Weights of a small image classifier.
Model: 3.35M parameters, 64-pixel images, arch poolformer, norm layernorm, activation gelu, patch size [4, 4], depths [4, 7, 4], widths [64, 128, 256].
Training: adam_atan2 at rate 0.0015, 18000 steps, batches of 128, held-out accuracy 99%.
Data: trained on stained colorectal tissue patches (NCT-CRC-HE-100K), 90422 training examples, 25.5 epochs.
Rows from block 8 of a small image classifier, named by matrix and row number. Rows with one number belong to one neuron. Each number is 128 + 32 x the weight over its row's rms, rounded and kept within 0 to 255. All counts start at 0. Numbers have three digits each.
Before each neuron's rows are labels from the 100 images, of 14976, where the neuron reaches its highest value: "strongest on" is what is common among them. Only what is clearly more common there than usual is listed. The data: stained colorectal tissue patches (NCT-CRC-HE-100K).
# fc1: MLP up (model.blocks.8.mlp.fc1.weight, 512x128), inputs 0-127
# fc2: MLP down (model.blocks.8.mlp.fc2.weight, 128x512, transposed), outputs 0-127

strongest on: tissue: normal colon mucosa
fc1.231:147083140145120079051095169139118129113067125143150128168062156093151116091093076150198095087102201136121122170135074097138167141108112176103183119151159126158130125160137094130140107187104124111153127111127098186127172163082126124120099112081122083106152132161082156103158050152165126144121189100101164118120105092127101158142180135143048112085102130121165179134103158138133110141155
fc2.231:131152143130144134101131144095110127159114128138087116125117116129114135117127133068135099115026135138227121124084185151167132120140138128155102081206107177138148156125136139000151118128115117163110137142119141140137160117088130095132138048133138143118116177144153121155147136146255126120126041110134094127166159121133125113136131146123142138125124118124128113115086144128094131147098

strongest on: tissue: tumour epithelium
fc1.24:077155133135115130157123122116185119107115108079117148115067079135123138139142100147173120126082132131017111123139157068172122117074129117151189132090130155164150078163110153165121158148126118161100096124101125177074109104064108075120106164180105140119103122111169099137128157189119108134107109204089111082119130137136130091142135131107137102117120073125132137182192095123226181142125
fc2.24:133019162123126149065155153127138112106133140139125113132151170109100120138130148195056124136157087156161102121118111201069124116099126128116144176146125143118050083116116132176084133135112126147087145197091125131109129117105141227128137085129123188144200118116230137131146125093063147123141056121148134137129119129134108119123137111148184149145082108122136150167152116152150105128117

strongest on: tissue: mucus
fc1.263:144122141181162149099147078175123164096163088141136139137161191160146115129116127136155149067117127119128119163154150213127129087123130124099121116126101160056165068116094117137129139166178164119135115120113108058101211129114108150143131165146130045065182140135067083144134162093130186128147148160178100123104119118163127088123118160080168109106124110171137138129157180066189110110152
fc2.263:139185103130121149215166122163109099175129120136101133151116119106110113099099058172171142142140161125081134153105164023125137121122133095143138212047099137148165110123143106164105136134153130144127136176161153136098114079075131042134134125124112150161043085113204173103104145226166139125104052125140125126128113138118121150138100132159107121130124144129139140137143143123133133127114

strongest on: tissue: debris; tissue: cancer-associated stroma
fc1.259:076207140186176129149105154169168153181107119073096144102137104127094168142149123088109178074113138139125073123141120155163184138097173157148097106122109158115107148123107120103104124163137157169083081105098104144125112101108114117122148071179118097141132142087124174124127119092194166138127079121175107132096176132164128045137128143153176047132098103102123123089130127112111226117160
fc2.259:166081114110126134119134136158157126000148117138124124106111142075170127126137131173160181092077216123143135148149121119125133129112112136146130169186118099096214113129103131068180140113115127137147109108113112098084138107060123105110142186145111107116228099080098124124117122151158075116114155142135131126075140145108136134133142135207145147140100147132125144169150140137115124129134

strongest on: tissue: lymphocytes
fc1.295:081133105171178144106101073139187127167122089141119121124137125136084146122133131064157182003120132157174117113157099179132142137086161099138080159159153142092124133112097103080131156137136129174115128144066103211132177154122051098081135115119110106094150117114104137173186134052165168166115088117149153106130133163151120092123155143139117104105145103136114131082105157121151164113175
fc2.295:104060108133098136127145162174106102000132117140160134138182183096147122120130140182189119149087122166064128130107154131199133134157129137118151113114091153196152142114149112165150116114125140132108156125104124118107121130113165140136125129130135151076073061127097087111126126132104147144100155151111134088148120162132116139111111131117113123170109138093136112115127128132117097103078

strongest on: tissue: lymphocytes
fc1.358:100173152213162099141097122145171163174100141103150147085156123139108157117115170078112181042116109096110104135120149162163114145108174107140082085156095176124131159097128119066174104129162164163076124151055115210108163094125069111100139130180125112120128128083121132174127152071152187129169081103172118119109160148151134053105139146128136095136109107113097104091146141133138163129140
fc2.358:157138113123135127112124130147148143000138133133138128130113131108136140117127163204152136144068160138099113139133115079162132117103138115136097151140095126122158108123115128182144118115116119123126122111115082108110139124074149093120128165126138135112088085126124125148116111187178122116148194140139116113132117105120127134150138136146067111134119110111127126185141126111118126124126

strongest on: tissue: lymphocytes
fc1.4:081066130119171198092182107125171052113201068140130046168144144095140052131128123137132157123093122151148171062166084162135094109111152108106115155120154119150113114134108104128150140166137095143149111126093098192098131138079106115078159142144130096089169124109106125148164156091124134118106133151191136104103128138208112133135105171111120089116116081152128132198138172115172131129183
fc2.4:149117154102119145160116105161153157000140108140115180111122127158084147110124090107164121153087086084144082157151138108090150143167138153056119112066113131197062151131106132161117144146134116146082157118132152133110139127099155124133154104148097116134005134123131112126143119141155127083125053118114163108151107107118140095130104124093152098119092171144133173123134155143160112119172

strongest on: tissue: lymphocytes; tissue: debris
fc1.463:116102137125164061057120083134132092182116133091161132150085094163155080127118143109165113157111134129125142109114098096126073182096125110130111125209227157161161138171093132112148182130148143118170147110114154141103122136116145168116116173114068067068112178119148119150127148090112152172108165192148087086131072079098179142162118136189152145087117122124114130141137127052122145110153
fc2.463:126186143139141109169139166138118140163172110097111132166074101039107110100133108040042109119117172116155125122082145060161132179177121135146097102144152133131167127166094127080125167137085159092150073131163109138126130096161175132145121028111144127145125210137144129104129149188183121151106206122144152135138134078121141122087150130128133118122117095163106124087161130093148108127125

strongest on: tissue: debris
fc1.227:054130134153201169096123138141186136175135154146138159099140154127096130112149125160084167113144126132073080094127164150133136120110183097153094098109118187154123114104119138221130090122187171125105113112077148145068122124142085181147157157181149117115110103136104088159138153075112160116131148108147098046072099124181115082120089162125138067140100104094077110179143115101168135163122
fc2.227:151128127110129131070140134130103154012129125127128133116114133106133122136125119071140130139051201144203131132103132112179132131151117114142103118199127131141063164131123124000183117118136132152125129091113152151127129139105118059134130126135150109126117177120159142148145126210241121137170113144136142156111140139146137147142100162155059121117113128128119127188119120126134151127128

strongest on: tissue: debris
fc1.221:040140151185186147089128151119176131185128141099120160125118140138090122100164121153130171142143130132084091118146158141147164138093156108148105107090135154139128120125100119242135124150154156139076105102093155127058121111131097209141140133175123073140093129112105081136142144075112137128121138121142076063079109118186104091148106181114163066135098107094092131171168146091148192147129
fc2.221:169131131110143147072126134100121122070121139139129119092125143097141114150124109076124111139055227139208119138102127133196110110162110121106126146182127132141065142126143143000160105103145124146130121073129125161112131175135140062139128129158156105112143169107158112142143148207205118121129121145158117135108119130134165129120121169171043104120118120112116147174135128156119141156102

strongest on: tissue: smooth muscle; tissue: debris
fc1.450:137155122092094143082142100152158102180111076122144111143087112118114140173193059151167111148085131185096109132127132184142098115064082105192144148147118139139126060114133129080164132183134133166120124110099095168141093072120110109109127124119137160105175140049178137143107150152142086221107190101114142118141168114139112145137136114109109051104103077077122140138190105079137117130123
fc2.450:183158208144193191215139141148166092104169084152099110131169102082134156113101126076073173116217138104155132109132147102111155129141159116138081116018110134160123153104078104098092085142166169116125150154077132144149150172149138099137154138110116115121162133096106097123098155110102101084114099155123093131144108099114061143166138077115146138102118111132151142173107092140103126094119

strongest on: tissue: normal colon mucosa; tissue: debris; tissue: lymphocytes
fc1.411:128138096167187132136115162152155130133147108046137098107091142164105136152118120117128164060082143137126141101179104158169099145118127105145125101195134124116136114121116101088182179159148126131116076127084087182138111102079053125075101101144082075121101136067122155154123136134187179122129111130192125107154181138157139067144135145079155098131082093181079153107181115135197170124130
fc2.411:141122211215148117119083186130118096113139141141141114135142133133101113125121123200158132132157132103034125157123145103130136116166098133099114173095130117118130119114165120209232109171166109146170126165167138117140117136130156138135148234110142129118078074108110134123136154117141153118053193136145144136124138151125124114138109133103183120133152148112160149239107132137137132096128

strongest on: tissue: adipose tissue
fc1.28:120073089148129167109158183154128095092192079135149069122109178104151113141099133149182189112075120160135176069203137153129121086128112121127153112155143100144107092162092152113137153144119101143149093082144175129095115095049120117146134124187121065082116128131090078098096083138145101129122089175154156144089147135173119092120104172098139135148070097163156156163151171101178180118147
fc2.28:136149167137135133154165129171106119000121088116154116150118104134132113163130136182107146130117078121093131130136098090055099087127102134107102178068157122131106121142106113140056121152135130121121149209128105140098123112093172122162174138103119094141122069056201144142141134175130095112147120099133157118153136124132124113116122137155134108118119128159115114147166158131132148116168

strongest on: tissue: tumour epithelium
fc1.249:134104159186186136105129065102152168091104134106117150128165123127082107135151083114176156001124124182124091151186142107183096118146158164121142158088126134051149090124086130147136092158189174113141132139104103147099215189125140151123168159139107107120169133098112080118134128147124180101111142176116137113101081175155115079130146144121133076108121118129149157142147182119143100124157
fc2.249:117152069134123164084141104155131106255162128145128122149086134089105128117137104185099154117057176150093131136129141054183121131149116133133126093154157128083104158130129125149078122105118135110146118023157125127124146081134125121114135090149138135143042117127171142112116142241164151113137189146115171121096146120124145110144125134174123130139140110140122132157134134151146124135140

strongest on: tissue: mucus
fc1.308:162129130155194092108110110184137128147119149096144131129122065104158109101080111095130145127166180152140124124101147162126125166117104119117103113126127149134123005146081111121119118126157157095116110078117081116128142144103090148072091106150107179063152158140102111141108152095141161215157122176160202132134135086121119115098114182060150093113079116141119144152192164058150164087144
fc2.308:132134061101173158175169108118115143056093136159121127122159121117145129127115110138179108134167180132137125124117100016101150139178130130120150139096130124182108108146106099093123095130146136129102120158099111139126139108099113053123142158134103153182030137117144107129125132228176118119060023148137134131095097177132140154107087149167065110068126122137120143121127131103141103113142

strongest on: tissue: smooth muscle
fc1.345:075138095174194069122138173165172137187109134126129114097110104136101144125163064135094153174049129176108104103133142135165187158103100166174124108145131139149144125142112069187111123169099125173127057084151128090097141075117093146086096080082083140114086139108170126105170144175137103103118142106157065153145135121110148106136161146167093097113083068106092146144110086136162122118164
fc2.345:133181141133145133246155136128131102065137154137133133128152098045110112144130094000061111138169220137150111114135121035136120124141116129133126143077132149126195115131141127117193138112132118106144174175142126125156135140094153130128142138157118158138214173132078147100112110112120125135108047122124107134136103137143124129130133126131211130141123149113130130092126113115135123130145

strongest on: tissue: smooth muscle
fc1.242:043171100200112147109153117105149144163159090102126120172151131129137125087093074116130126176131139187105103110101140118097185134088130090091096181075197127157105157130116109139209106159117139071137140084124103089136095092114112106133112112177104153127137164050181157108184172115139172138109158127141056141148131159128106093172113103113146035130102105135120127128125148163170122114132
fc2.242:104066132122108151112165124146143102134136105107155153082034162213179125139116116170209157115175120153133124147134141148094116127180091081106121134111093092132124158111142125091058119159104096182132097083141160121146106090106151173146164176129156131132179114131193172161133121152095135119094145126120122101091071164171127117155129162145218171094126124144097162040140125118140134150131

strongest on: tissue: mucus
fc1.253:131134079090157160151177109132136052101169105140113084172145164161131116131106130092123144107097118128188174098145035149135114162149137104155149122105197070092157111127123082088114194151094046143120095128121082158110117155090077048096119094116127131080120125097153164115152150138179118103103092154167110135163146134149179180129128145097096130127131122180107136092109124114198168117157
fc2.253:110136242144114147039109139101120126000135135124127117151124118058122128120113105151118116140142201124033132136139126088203134085107127130117124142118115106140114151102140102173134135099139137150105111128150152131116110127136103176142135161122123114115167136164095106122153121114103137187126186132123118132060092129110137112148143130142200124138145144117120118230120155069126129093102

strongest on: tissue: lymphocytes
fc1.218:134145166118122154121151139092148116096128130129195120163112157060128133169159098153097168081071143146118117132202123090197113101106095155165191121184133096149101121111126139128192115148125121120122089138102125214062103121109152117105147106101108118114131147139073102129099082132138126122111180134094186108079086151203112122141126169193062144106090148147148160180125195153112097123157
fc2.218:116095109126133113098112111110121115209161095096131100098099140208132159136176128102142144149134136137114112113118129163119101105132182115108142165102126122134058175107160139127003138119112134168137064107118091157135129133163153180147116051136138121126118174133218142123124132165093184101125164156142107129185132132141138141114102185041160141159132132082139122043118116144164133148115

strongest on: tissue: lymphocytes
fc1.229:124137111161131133099096089126172121161093130140157157100127146135102114115140173126134137087112120099062126118112174160132070111107150114143103094184105191168135132095142132122190081121170150153130150133043143222079189096132068166130155194202128132117118111134119074200122161081118200161157136101150124055093136148173127095114126144124117093132129120098086088148162135125125118131133
fc2.229:118147099115129134098157098111152134000143140113113131122091115093119145152130122130116117137082197107188129138138135093166129136139112119153105098142163162122060148131140144090120124123127100133115118067112134153119123129121123053135142116148149098144110173133135153153117147207220108136170174123145112131134119108147114126126114113116088135106151129132127138203101106110139153112127

strongest on: tissue: lymphocytes
fc1.179:084224169155156140121142120121162136143089134115106144155153089108127119086148095050100152166092114127109087129136130140148139175097174101110105170126130130168157139118125067146210101145143129164100134078101122140054092169092097107146138093205123142097120164085110083126194137099172173143117106141148089141115076124197145147137131121152102099068126088131076121145124170122169089122174
fc2.179:183053092168148073127156085146145119121149141145142120078163106206142168142101146162180140134102070114174146142146167193091109098157065110091129142149104107105139068148117120116041155195122079138126129091115079113137126155182138158158143092124139129141123092142162109118156100105112085108169119143145152159127141109124153133143146150158085157083160118117112159041149161174109057120128

strongest on: tissue: cancer-associated stroma
fc1.364:136160097154136102106123129151098129103106069135114132193124165063169100076071092105161102070124188125130119164143090097116147147095138129079195152120179118151139128187143068156144102157125143111163128102124142197125155159108131126084164115148116098113188140138090147110166088085173159144133161127087152120088144099202082157134130162144135112089109138122180158095128211087108144109188
fc2.364:126112137099125153095154101125128097149136099153119127096053116051163166097160128126067121140055124110163128140087165182210142119122143155117139050234152149136108084146120130086134114135121123157127148193128131150115149102134147165142132000121135098113117164140160140141129128146195111118114079134129114132149133121131120115110153106178041114147139118120107118136130120104115090138153

strongest on: tissue: smooth muscle
fc1.137:138103094150182062117127102132149080188099112092094103132093100140120090101159123088108100213107126116100154104117102121126079185105117114177090114191188143192168144154112081121143147121134118117140110117129135113103155138144099174096086117129025091059095190132147140157138158150118156121133160112136122129164133128111155165198160155166106114099116131158078138142124089091197154097162
fc2.137:126209215132111109191169151103129174131127136104105119107093135076114114114166132066000097130122160158070132107087119089146116137117132110109093129070132104152197140141168096133158152155112136130137116165111105144086142148107145156151134071102096133131147196135119101110132131145161158106201195092135131124137142145119104126149133142087206109136134123121153134087104126113156104115122

strongest on: tissue: adipose tissue
fc1.458:141158122114142160112170110102122134108153104145192116161158152085149090142127102118087200124067127134145094128141125142146125106114117105170153110218138095164123122094141113087206107168118117135103127127128097148043114141106149141106172082125123114119144153113068102104144107083155099121129159146102186149072094156200129097112104192158051137105069123140175137168132203118132088094168
fc2.458:155107155144089082150155132135131135119135121138117088157117172177160152152170163133127114088148114096126098079132105201114137124134097119115112136059109138160070137135122105170000120160108118121160097174090116127143105150163090172123113077133111147072192107030163134185113091096059154100134120099120109149166121122156163131106113166070160154103146116123144145075132143101147112169101

strongest on: tissue: adipose tissue
fc1.442:066117105123148146163137154085198092093147104101109084146097073140106145144111119133189124140112116145052123100131132098126125101093113124139167187076152122171146123178049132177128149121079131182083085131118148167091094128078132092118147172166130150144128115117166124107154167162136082173116081192099091072098152126134083088150120165152118060140090082134166129159137107121148191132161
fc2.442:073105099149152101125129123162091127000099121138115138115127175129125149131142120198052155140143057160098100123180114182084126110118133104130153168151089126118074098126121130244078128149108114154132123104123146134124119150160150193114136089111130152095160123111104145119127091060080122094160157121128126113110110090147142134153124133139186122117104115112145131087163103144099115159093

strongest on: tissue: lymphocytes
fc1.127:127122141119125139114133126155106101110144130152122130166169162063161046089129123104122136162094156137144134094150112145127045189131127134098163145174119130139129099109130103120173127143140122129128154070126118104053103169053103109102183136209150124140138183126085111097133129083140134139121129144154152157060122112202117147085078168150142138107077114134137107253147171084136126104149
fc2.127:125138160122097084149136152103107133000120122129129118138106108141147106089150126087138123127196144118126128150089137140142121133144101143140126051069099138144157155113140120104068119159108115127111129208111137131177105151148141141140128065131137157132141108150151101167157100136135163070137126107110101148126103137135157121126123127053163129122156119144135128080112138101148116137107

strongest on: tissue: smooth muscle; tissue: cancer-associated stroma
fc1.250:097147124186187071121137160139155139171147130123164100100092123142101141137166101145113170190055127179099112096139112158185158119105099134173128155170117147149144133135097120169132108191120133146135047096166104044098146073118121164122122074102095143092114156125159086116165152132123079178123125105132107134139152112124088092138132120160094050119102031142097133177135083158147114113160
fc2.250:108169153148126109237133133146113084107105163133111130158116122006121142123116087017088117150138242134142142127135114031194127127140139124125125124121108142115194124146132113103212118117121130134141132149128126119130140108084111137118124102154148147104181187158061153118131158093122123143126067149125122139133132125116125147145100148146175122154114106125129109104154121093150129105161

strongest on: tissue: mucus
fc1.151:141140089135164122124132115184124109179095124078134118140124059105139091073123095093106148144162190173129121110099164150076129144133114125111113171157143142149130025138086123116138117094159148099137118120133057150130087159120108147114095104153101173114167152155091076153102138119144117210118133179146216122140113146120127111123139212071113122120047117114108135133164156077104174074108
fc2.151:142121028117111130213160116121145133049082134170140117133115130127141129124097127151180170125124155104157145142116144030112152143191150114124122069114129146150110150177109098093143090118137150148105160113117116142155174123085143038112105170096116152132066122126141097172090155221170123108106063113124152153067116125099182158125158160159111136128118155113126087108126130076135131132110

strongest on: tissue: lymphocytes
fc1.430:114082087088138176109179081117140060114195111174147137228158189138154033120098127152151101119142124123152172086132079126113065173148111111099129120078125158105150113119129114164126101120155119123164142131088117143090135157127117116085171186138140109151108107138126109158190164103106133110134167137196113071107128100171137197124085153116110119111144117129109106196141143132155070133153
fc2.430:139134150151128098149149147114096130000117112118148154102179110084122139132124132041135137110171135096133132142092141074216135109143128150142165127137097108157177103121120126040213134130129126144085150173139123126155091099129132112119158131072104087132055163122121138131135137160154147124151068105145150104125141118134165144118129133139094122130101129135125139164148118122122157133177

strongest on: tissue: smooth muscle; tissue: cancer-associated stroma
fc1.495:126165106140183158140153103129131137090170128133169110159170157077128102138122107136062208112070143132153100133168121147133139112119132140173172105192146106153119112099105108118201115151132119149133110149131103142042141148112145115100165055161106079133140161109075099106159137097166123125125132138108155137073105149184108095107109209189064133124035118103178153144110149107127140109179
fc2.495:129110127139117118160149095145084155027070129146164123159090132201138143138132177112153155094154118131143117134125112220139119117119072116122121154093161115141118154121130126157018123158109111134157127161098132139123124090110075166089162088136158150095210109026179133124113105124068132148148172098124159133148114135144151126148130154091132155128139069117112141059157151096165154156146

strongest on: tissue: smooth muscle; tissue: debris
fc1.144:103133077145191043101149133148178104181135113104089091130111103144099090102154093097115109226110138134126143077123126158143099193110098112168088094145137166168173131159100092126130150110134109191139071110125149082121163120121094163090104129170041124088083188076151120165163121174120136083126149140186109136140118133093159132174148157126130115115125122142083114153146100143192115101135
fc2.144:137152205149104126142196120116157111114133145122089115083066139059126127145156124081000088143107161154114103112120119103186103093119126119114092114133116173153162126128192139114164133132114122143104119162150133142107136131091143161132144000121103153130156183105114129095137077110172167136174106129080154140138136105141112133146137141106176086131113160118133109067092142121129117110145

strongest on: tissue: mucus
fc1.16:151110127144087128092144094058112132166200118166113085143109127116137033151122141087113163117151145198182162106152146099189095133114126145119120169094137096131107137166146122097182098239085060163163150120146164120149139105098104132126078140145130130115176180105183097120112127128140128164134140082158120151115123148120117088115132126094144118130096103111103181169116188059121091077130
fc2.16:110067135119110138109169110171137113070116131140088149106115143126117135146102116171120114147164014140103085141136117219113125122177109136111106073149119107096108084112157130223137121165109121117080078167124141106144135163179138196137118140141176095138176089102103102149146154027068135115143084148117100103118104112097087122165140134141175123140129125113139107135086160193099159142135

strongest on: tissue: tumour epithelium; tissue: normal colon mucosa
fc1.121:132075097111097125094160098179103143187147099161112130139139181122140069150121125133114150064068203136157133130153141136101136112052127117150110120175103126086125065106145150088130093144107109207175108129115104110150192119133099165143097147138111152104100146109113082133123140147093165121134128090144144133115186209135187070133107093165135149102148126055170124119186180117105070100141
fc2.121:148088133123116153115103127120137125048178155098113163147143139113100122106179158142121114135185000153177130092140123215123134116152097160114198048129104122084091151127163139108116142137096146139115103203126138137139119071147169145156106126133065136111217129105141133106106135066135175114143106168096128131151136132130169138084132136099187112133147145159118128156127130145120159121146

strongest on: tissue: tumour epithelium
fc1.423:090090068124117203157121169115171100102165142080128093118125085113088156198142131164137122068112099126047138092126118107141173033124142196152170145101119127136128131166091166131114159111116133150087117167125157141087118115111145127162142134121102145149139081108174167095166134163093120152110086184110081060097186091107140085160120128200156090153134122124171124102099105147116136155154
fc2.423:126156085139120136130109115114125118000120138125150123158107108111138129114119152160104144127153089170077134131112138161104126130128158112139114128150134113137074141130134130168105140130120127154130120163158117132127123115126125163135136118119102160159150160150114138135113158083090141113114183139136113125113130121127118103115118111099153149110148133114114134110109133162146132127115

strongest on: tissue: mucus
fc1.366:182114085119148145058152096092121146144170090148152154169120115090119108176132091153159143027084139169124066125142078123161134127128173161162118117154111103096138119149074152095146135197143143141148093118115133136108172121117176113099170108118089109131131130110092103098116080144150097130077201164121175091116092123137133061157103118155091076103101121172175182108141210151136130140171
fc2.366:114132001122137125175144121077138146169109139129123108126130144136151127117123146080182157115071166115114140152146122089237120121121144099134131144202116140128152151156178107058188133089129132118151144053154122120159103125094149052136124104120113149148052141159116128136144140185217140116159185121141139104121134105106127163143140146147063122129110154113132125078137084108126163133121

strongest on: tissue: mucus
fc1.74:128096118093139159132175126124120027148153069155104070169098116132141127175116125133136127052142136166159184121147072175106148099132137112144098163114168074071127090179091127158066179144098055162155096154144085183139164142124126109106102117085126130064169102131131154147140108122124071144082153148107172097148129109136140181156182124090116104119146111151134177108137132121169167143179
fc2.74:106133183132129143092133113125156152000155113125130122159125090121113130135121092135136102159131181118033119143134096084197122105116159120086090100109136136149177123113152126133119157124125132132114100099121138115153139139141119164135141121149138126108083114142069120125133126119103112121132146136120152154114136122126158132091099163128132152145115159134125124128096152110129135144142

strongest on: tissue: mucus
fc1.374:154172182083112130122147120110088073105085110130120094197038134127148094160119089093142099100136170123138159179116169159097167123090092116127147151105161087088111105159115089151098181116109075139117108138195122118118127100116145135164087171113136126117175131158146121132122118130132110121084183169083144136121077074123159201161198135116120112056147154156096173216146126123144141099151
fc2.374:158144109130149114135110139106152126000123093123122124139133130083140150153126146085126130144109147105130114120107131100112145120126123121128122186113133148120174133145151142081100114170126103105149123142092116125165131119109130115118129134136153125150130155092171152147127134169150131157116129134146114129154153133118124143104112135121132167128153101120140132185127128122132117142110

strongest on: tissue: adipose tissue
fc1.207:083197140173122153111146150050139130121159109147095114119098187117100125103120124119115139152052133117097107125175098105180140110107103087163108167132133120170126174115164088156184122184113115160130130115124192156140111087119116150104150118152145013179120160098170127131196107124147138085116135069114042109074121155162080126152153089171130133088152110126125150123114105174140147105166
fc2.207:120181023157121139207136090122140123075098134131138120121123076158152130107120162177186134111165170140123127148129096016099121122149129181162140147088126119117069154139145116126156127131144163127084107143107134106138130089130146054120156182123143175120048090125200090123123113224157081110131090103127124143133135146183141118137115143133068156140117146153119096120122123143121097142102

strongest on: tissue: smooth muscle
fc1.73:120217107135104136109190131106109121171120108115103132130164101101130080102186109096092155185158192141095103111104156104062117141133169139102174184202174140183092094115088090109171110100109106181112100160109063165102080109126108133126103140184097160149139183144130118138111111142164084185108164144105166117110092147125175133175112133161077117083100118089134119110151118159094158102133
fc2.73:129149035124148182243107136134132138135131122162131122141126150157144149111117091122202099141155116127109097160153144069218135116150111135112117147067135130135055127128111144123132140150109133133130103112174148138128127168101107026129110173097137119094063025117186123154152113161168102102120089095117115140141138141117088132139105135133041147138154121117132127103111113156110155109092

strongest on: tissue: lymphocytes; tissue: tumour epithelium
fc1.44:158106172174187115118119092097119110083082138096156134133120144075117119139180099133147152000097154166111130150177116104195075116121120169138193168142147092075150132134125126159145156151125133118116114159107075192122175144110148129100151127154112071117145110138100055131118099111134193130070129146136160058150090128160101129142175138114127122108093133144176162138112165099111096103155
fc2.44:100123063122103136127154127148125137255139148129146138131137137138152135121132140113118115150081097156174121103104120132131128126122122139087126108106101159127072161128158129111043126117134123109137147061157086145154123118143134114142138030134159165143058184169219135118146134214163139137155121098117161110202118102149142108136123133058095134110127160108127112055116113147150109102142

strongest on: tissue: mucus
fc1.499:136167108116106116146193116137104139106130045087095133134157125074111103182096129095127129128136171131129184156226116103097092148126100142128124143168123127130127037123051086092154099123142107180174125138136043129154192161094153122102125146160035090148152179069121147126130111150166129136136144144130117150066163176149151162176113110111123124075144133120127127133146142152147135114165
fc2.499:123052080171139168107115159091146146110146144085120126110080135113153128154136163222191117080153116172028135102135124113212115115121144118153120122134134116137101125109137134162143107112104100117154138145130131097066137129103085145103101158124158103103090018146135124155171167114068132114164168201143143124112151184155133156147126150193117099137103139131105127181179158101153140126141

strongest on: tissue: cancer-associated stroma; tissue: normal colon mucosa
fc1.142:128091141163121128090187149101096138110120105118109143161090148093166072142094115121114160089115221141149122141166173090135134159104175094113186152105208089127094104124118133127157112201121091131154090141130072151136125109122129109115097116141129123101160198086090151117128120115153149142118155119156174132130146164195098091152132144112147118093077120100152236115195185077123181113125
fc2.142:107108123112100140091140127150114134114140119152108164097118106082155148128122130090111167152035041127138104085120077214062129142148137136094141104224131123132196127143145129175136135120147140117104137065128103111089147147124157183102123034128128138132150205140058126141127127069176153136164173138154151129058117119108130132122129101163204132154126132146121121086121148132108138140102

strongest on: tissue: mucus
fc1.279:143200081119117135123196080147097074153136056158125091183132128149132082177097141072160097082099140111145172126123082153101123115085072107126155118111121114079148081136100051091134147122090085182106058113147077111142176088064109113149132162160093141131108153126138132137145133128160113145130130189147131129130189159119162143148113118154077146076125140158144104144150180153112133077179
fc2.279:144132177146050103094059179162116139066149190177094187127109166105145109121179095106118110151169119142104155105120130154155113138112184117073199205114173121107123071102192122131131130116126177141163146075123193126161118130175102156149127171108143158152154110124102169112113123067113178089133152134104133119128088099129162144137115148161172122083140132135170142182167149144087164150142

strongest on: tissue: adipose tissue; tissue: smooth muscle
fc1.348:091105154125158186073147142116135080103155124119163068173088141089122095166150072125141138122123147133108127094168136152123189051116127172115153120103143116131142083191085123174091137135137105106164095169168126081092126113115174201133146150106119127123189110120120094081176067112094113100088154195120150086070105102106126110184131150145180075106129132135143160177145164099141093108177
fc2.348:126133065122124127097131096148108130000131142140148104099167124122106118139141130115140121145036075106088128189123137124100145112078106136137155157189140161124154103134154156130115123113130115095121127121171146113116151118117178151130170123128113083146116211151120125119103113137120149141167170172149138145122148128112098122134121152145130110123156138122100098144097110161132108104112

strongest on: tissue: debris
fc1.234:089178145162200129131111163166161145184105125080083150097133088143118161167112131073105172064120148178125089108127119151146178150100163138141098124145125149101120126141084092134116121159128163138107071085095094142124111127094090123147122122195122115132157130136128148110096135109196162181115097102187138116094151168164098094142095153120180056106096033106122121109139124131117232114121
fc2.234:140125168130135139063131154106164138000112133101101114124121153120161116114177108171149122111071250122145122121108166103112165130143088141101151107184127143116164133091123148087175129149145122179166105100103086112139121099112121105125107167138144095081122121075130104144131114171192073119115145125124143132152105139133157111122116131116092159127160095117134148196129122091116157148105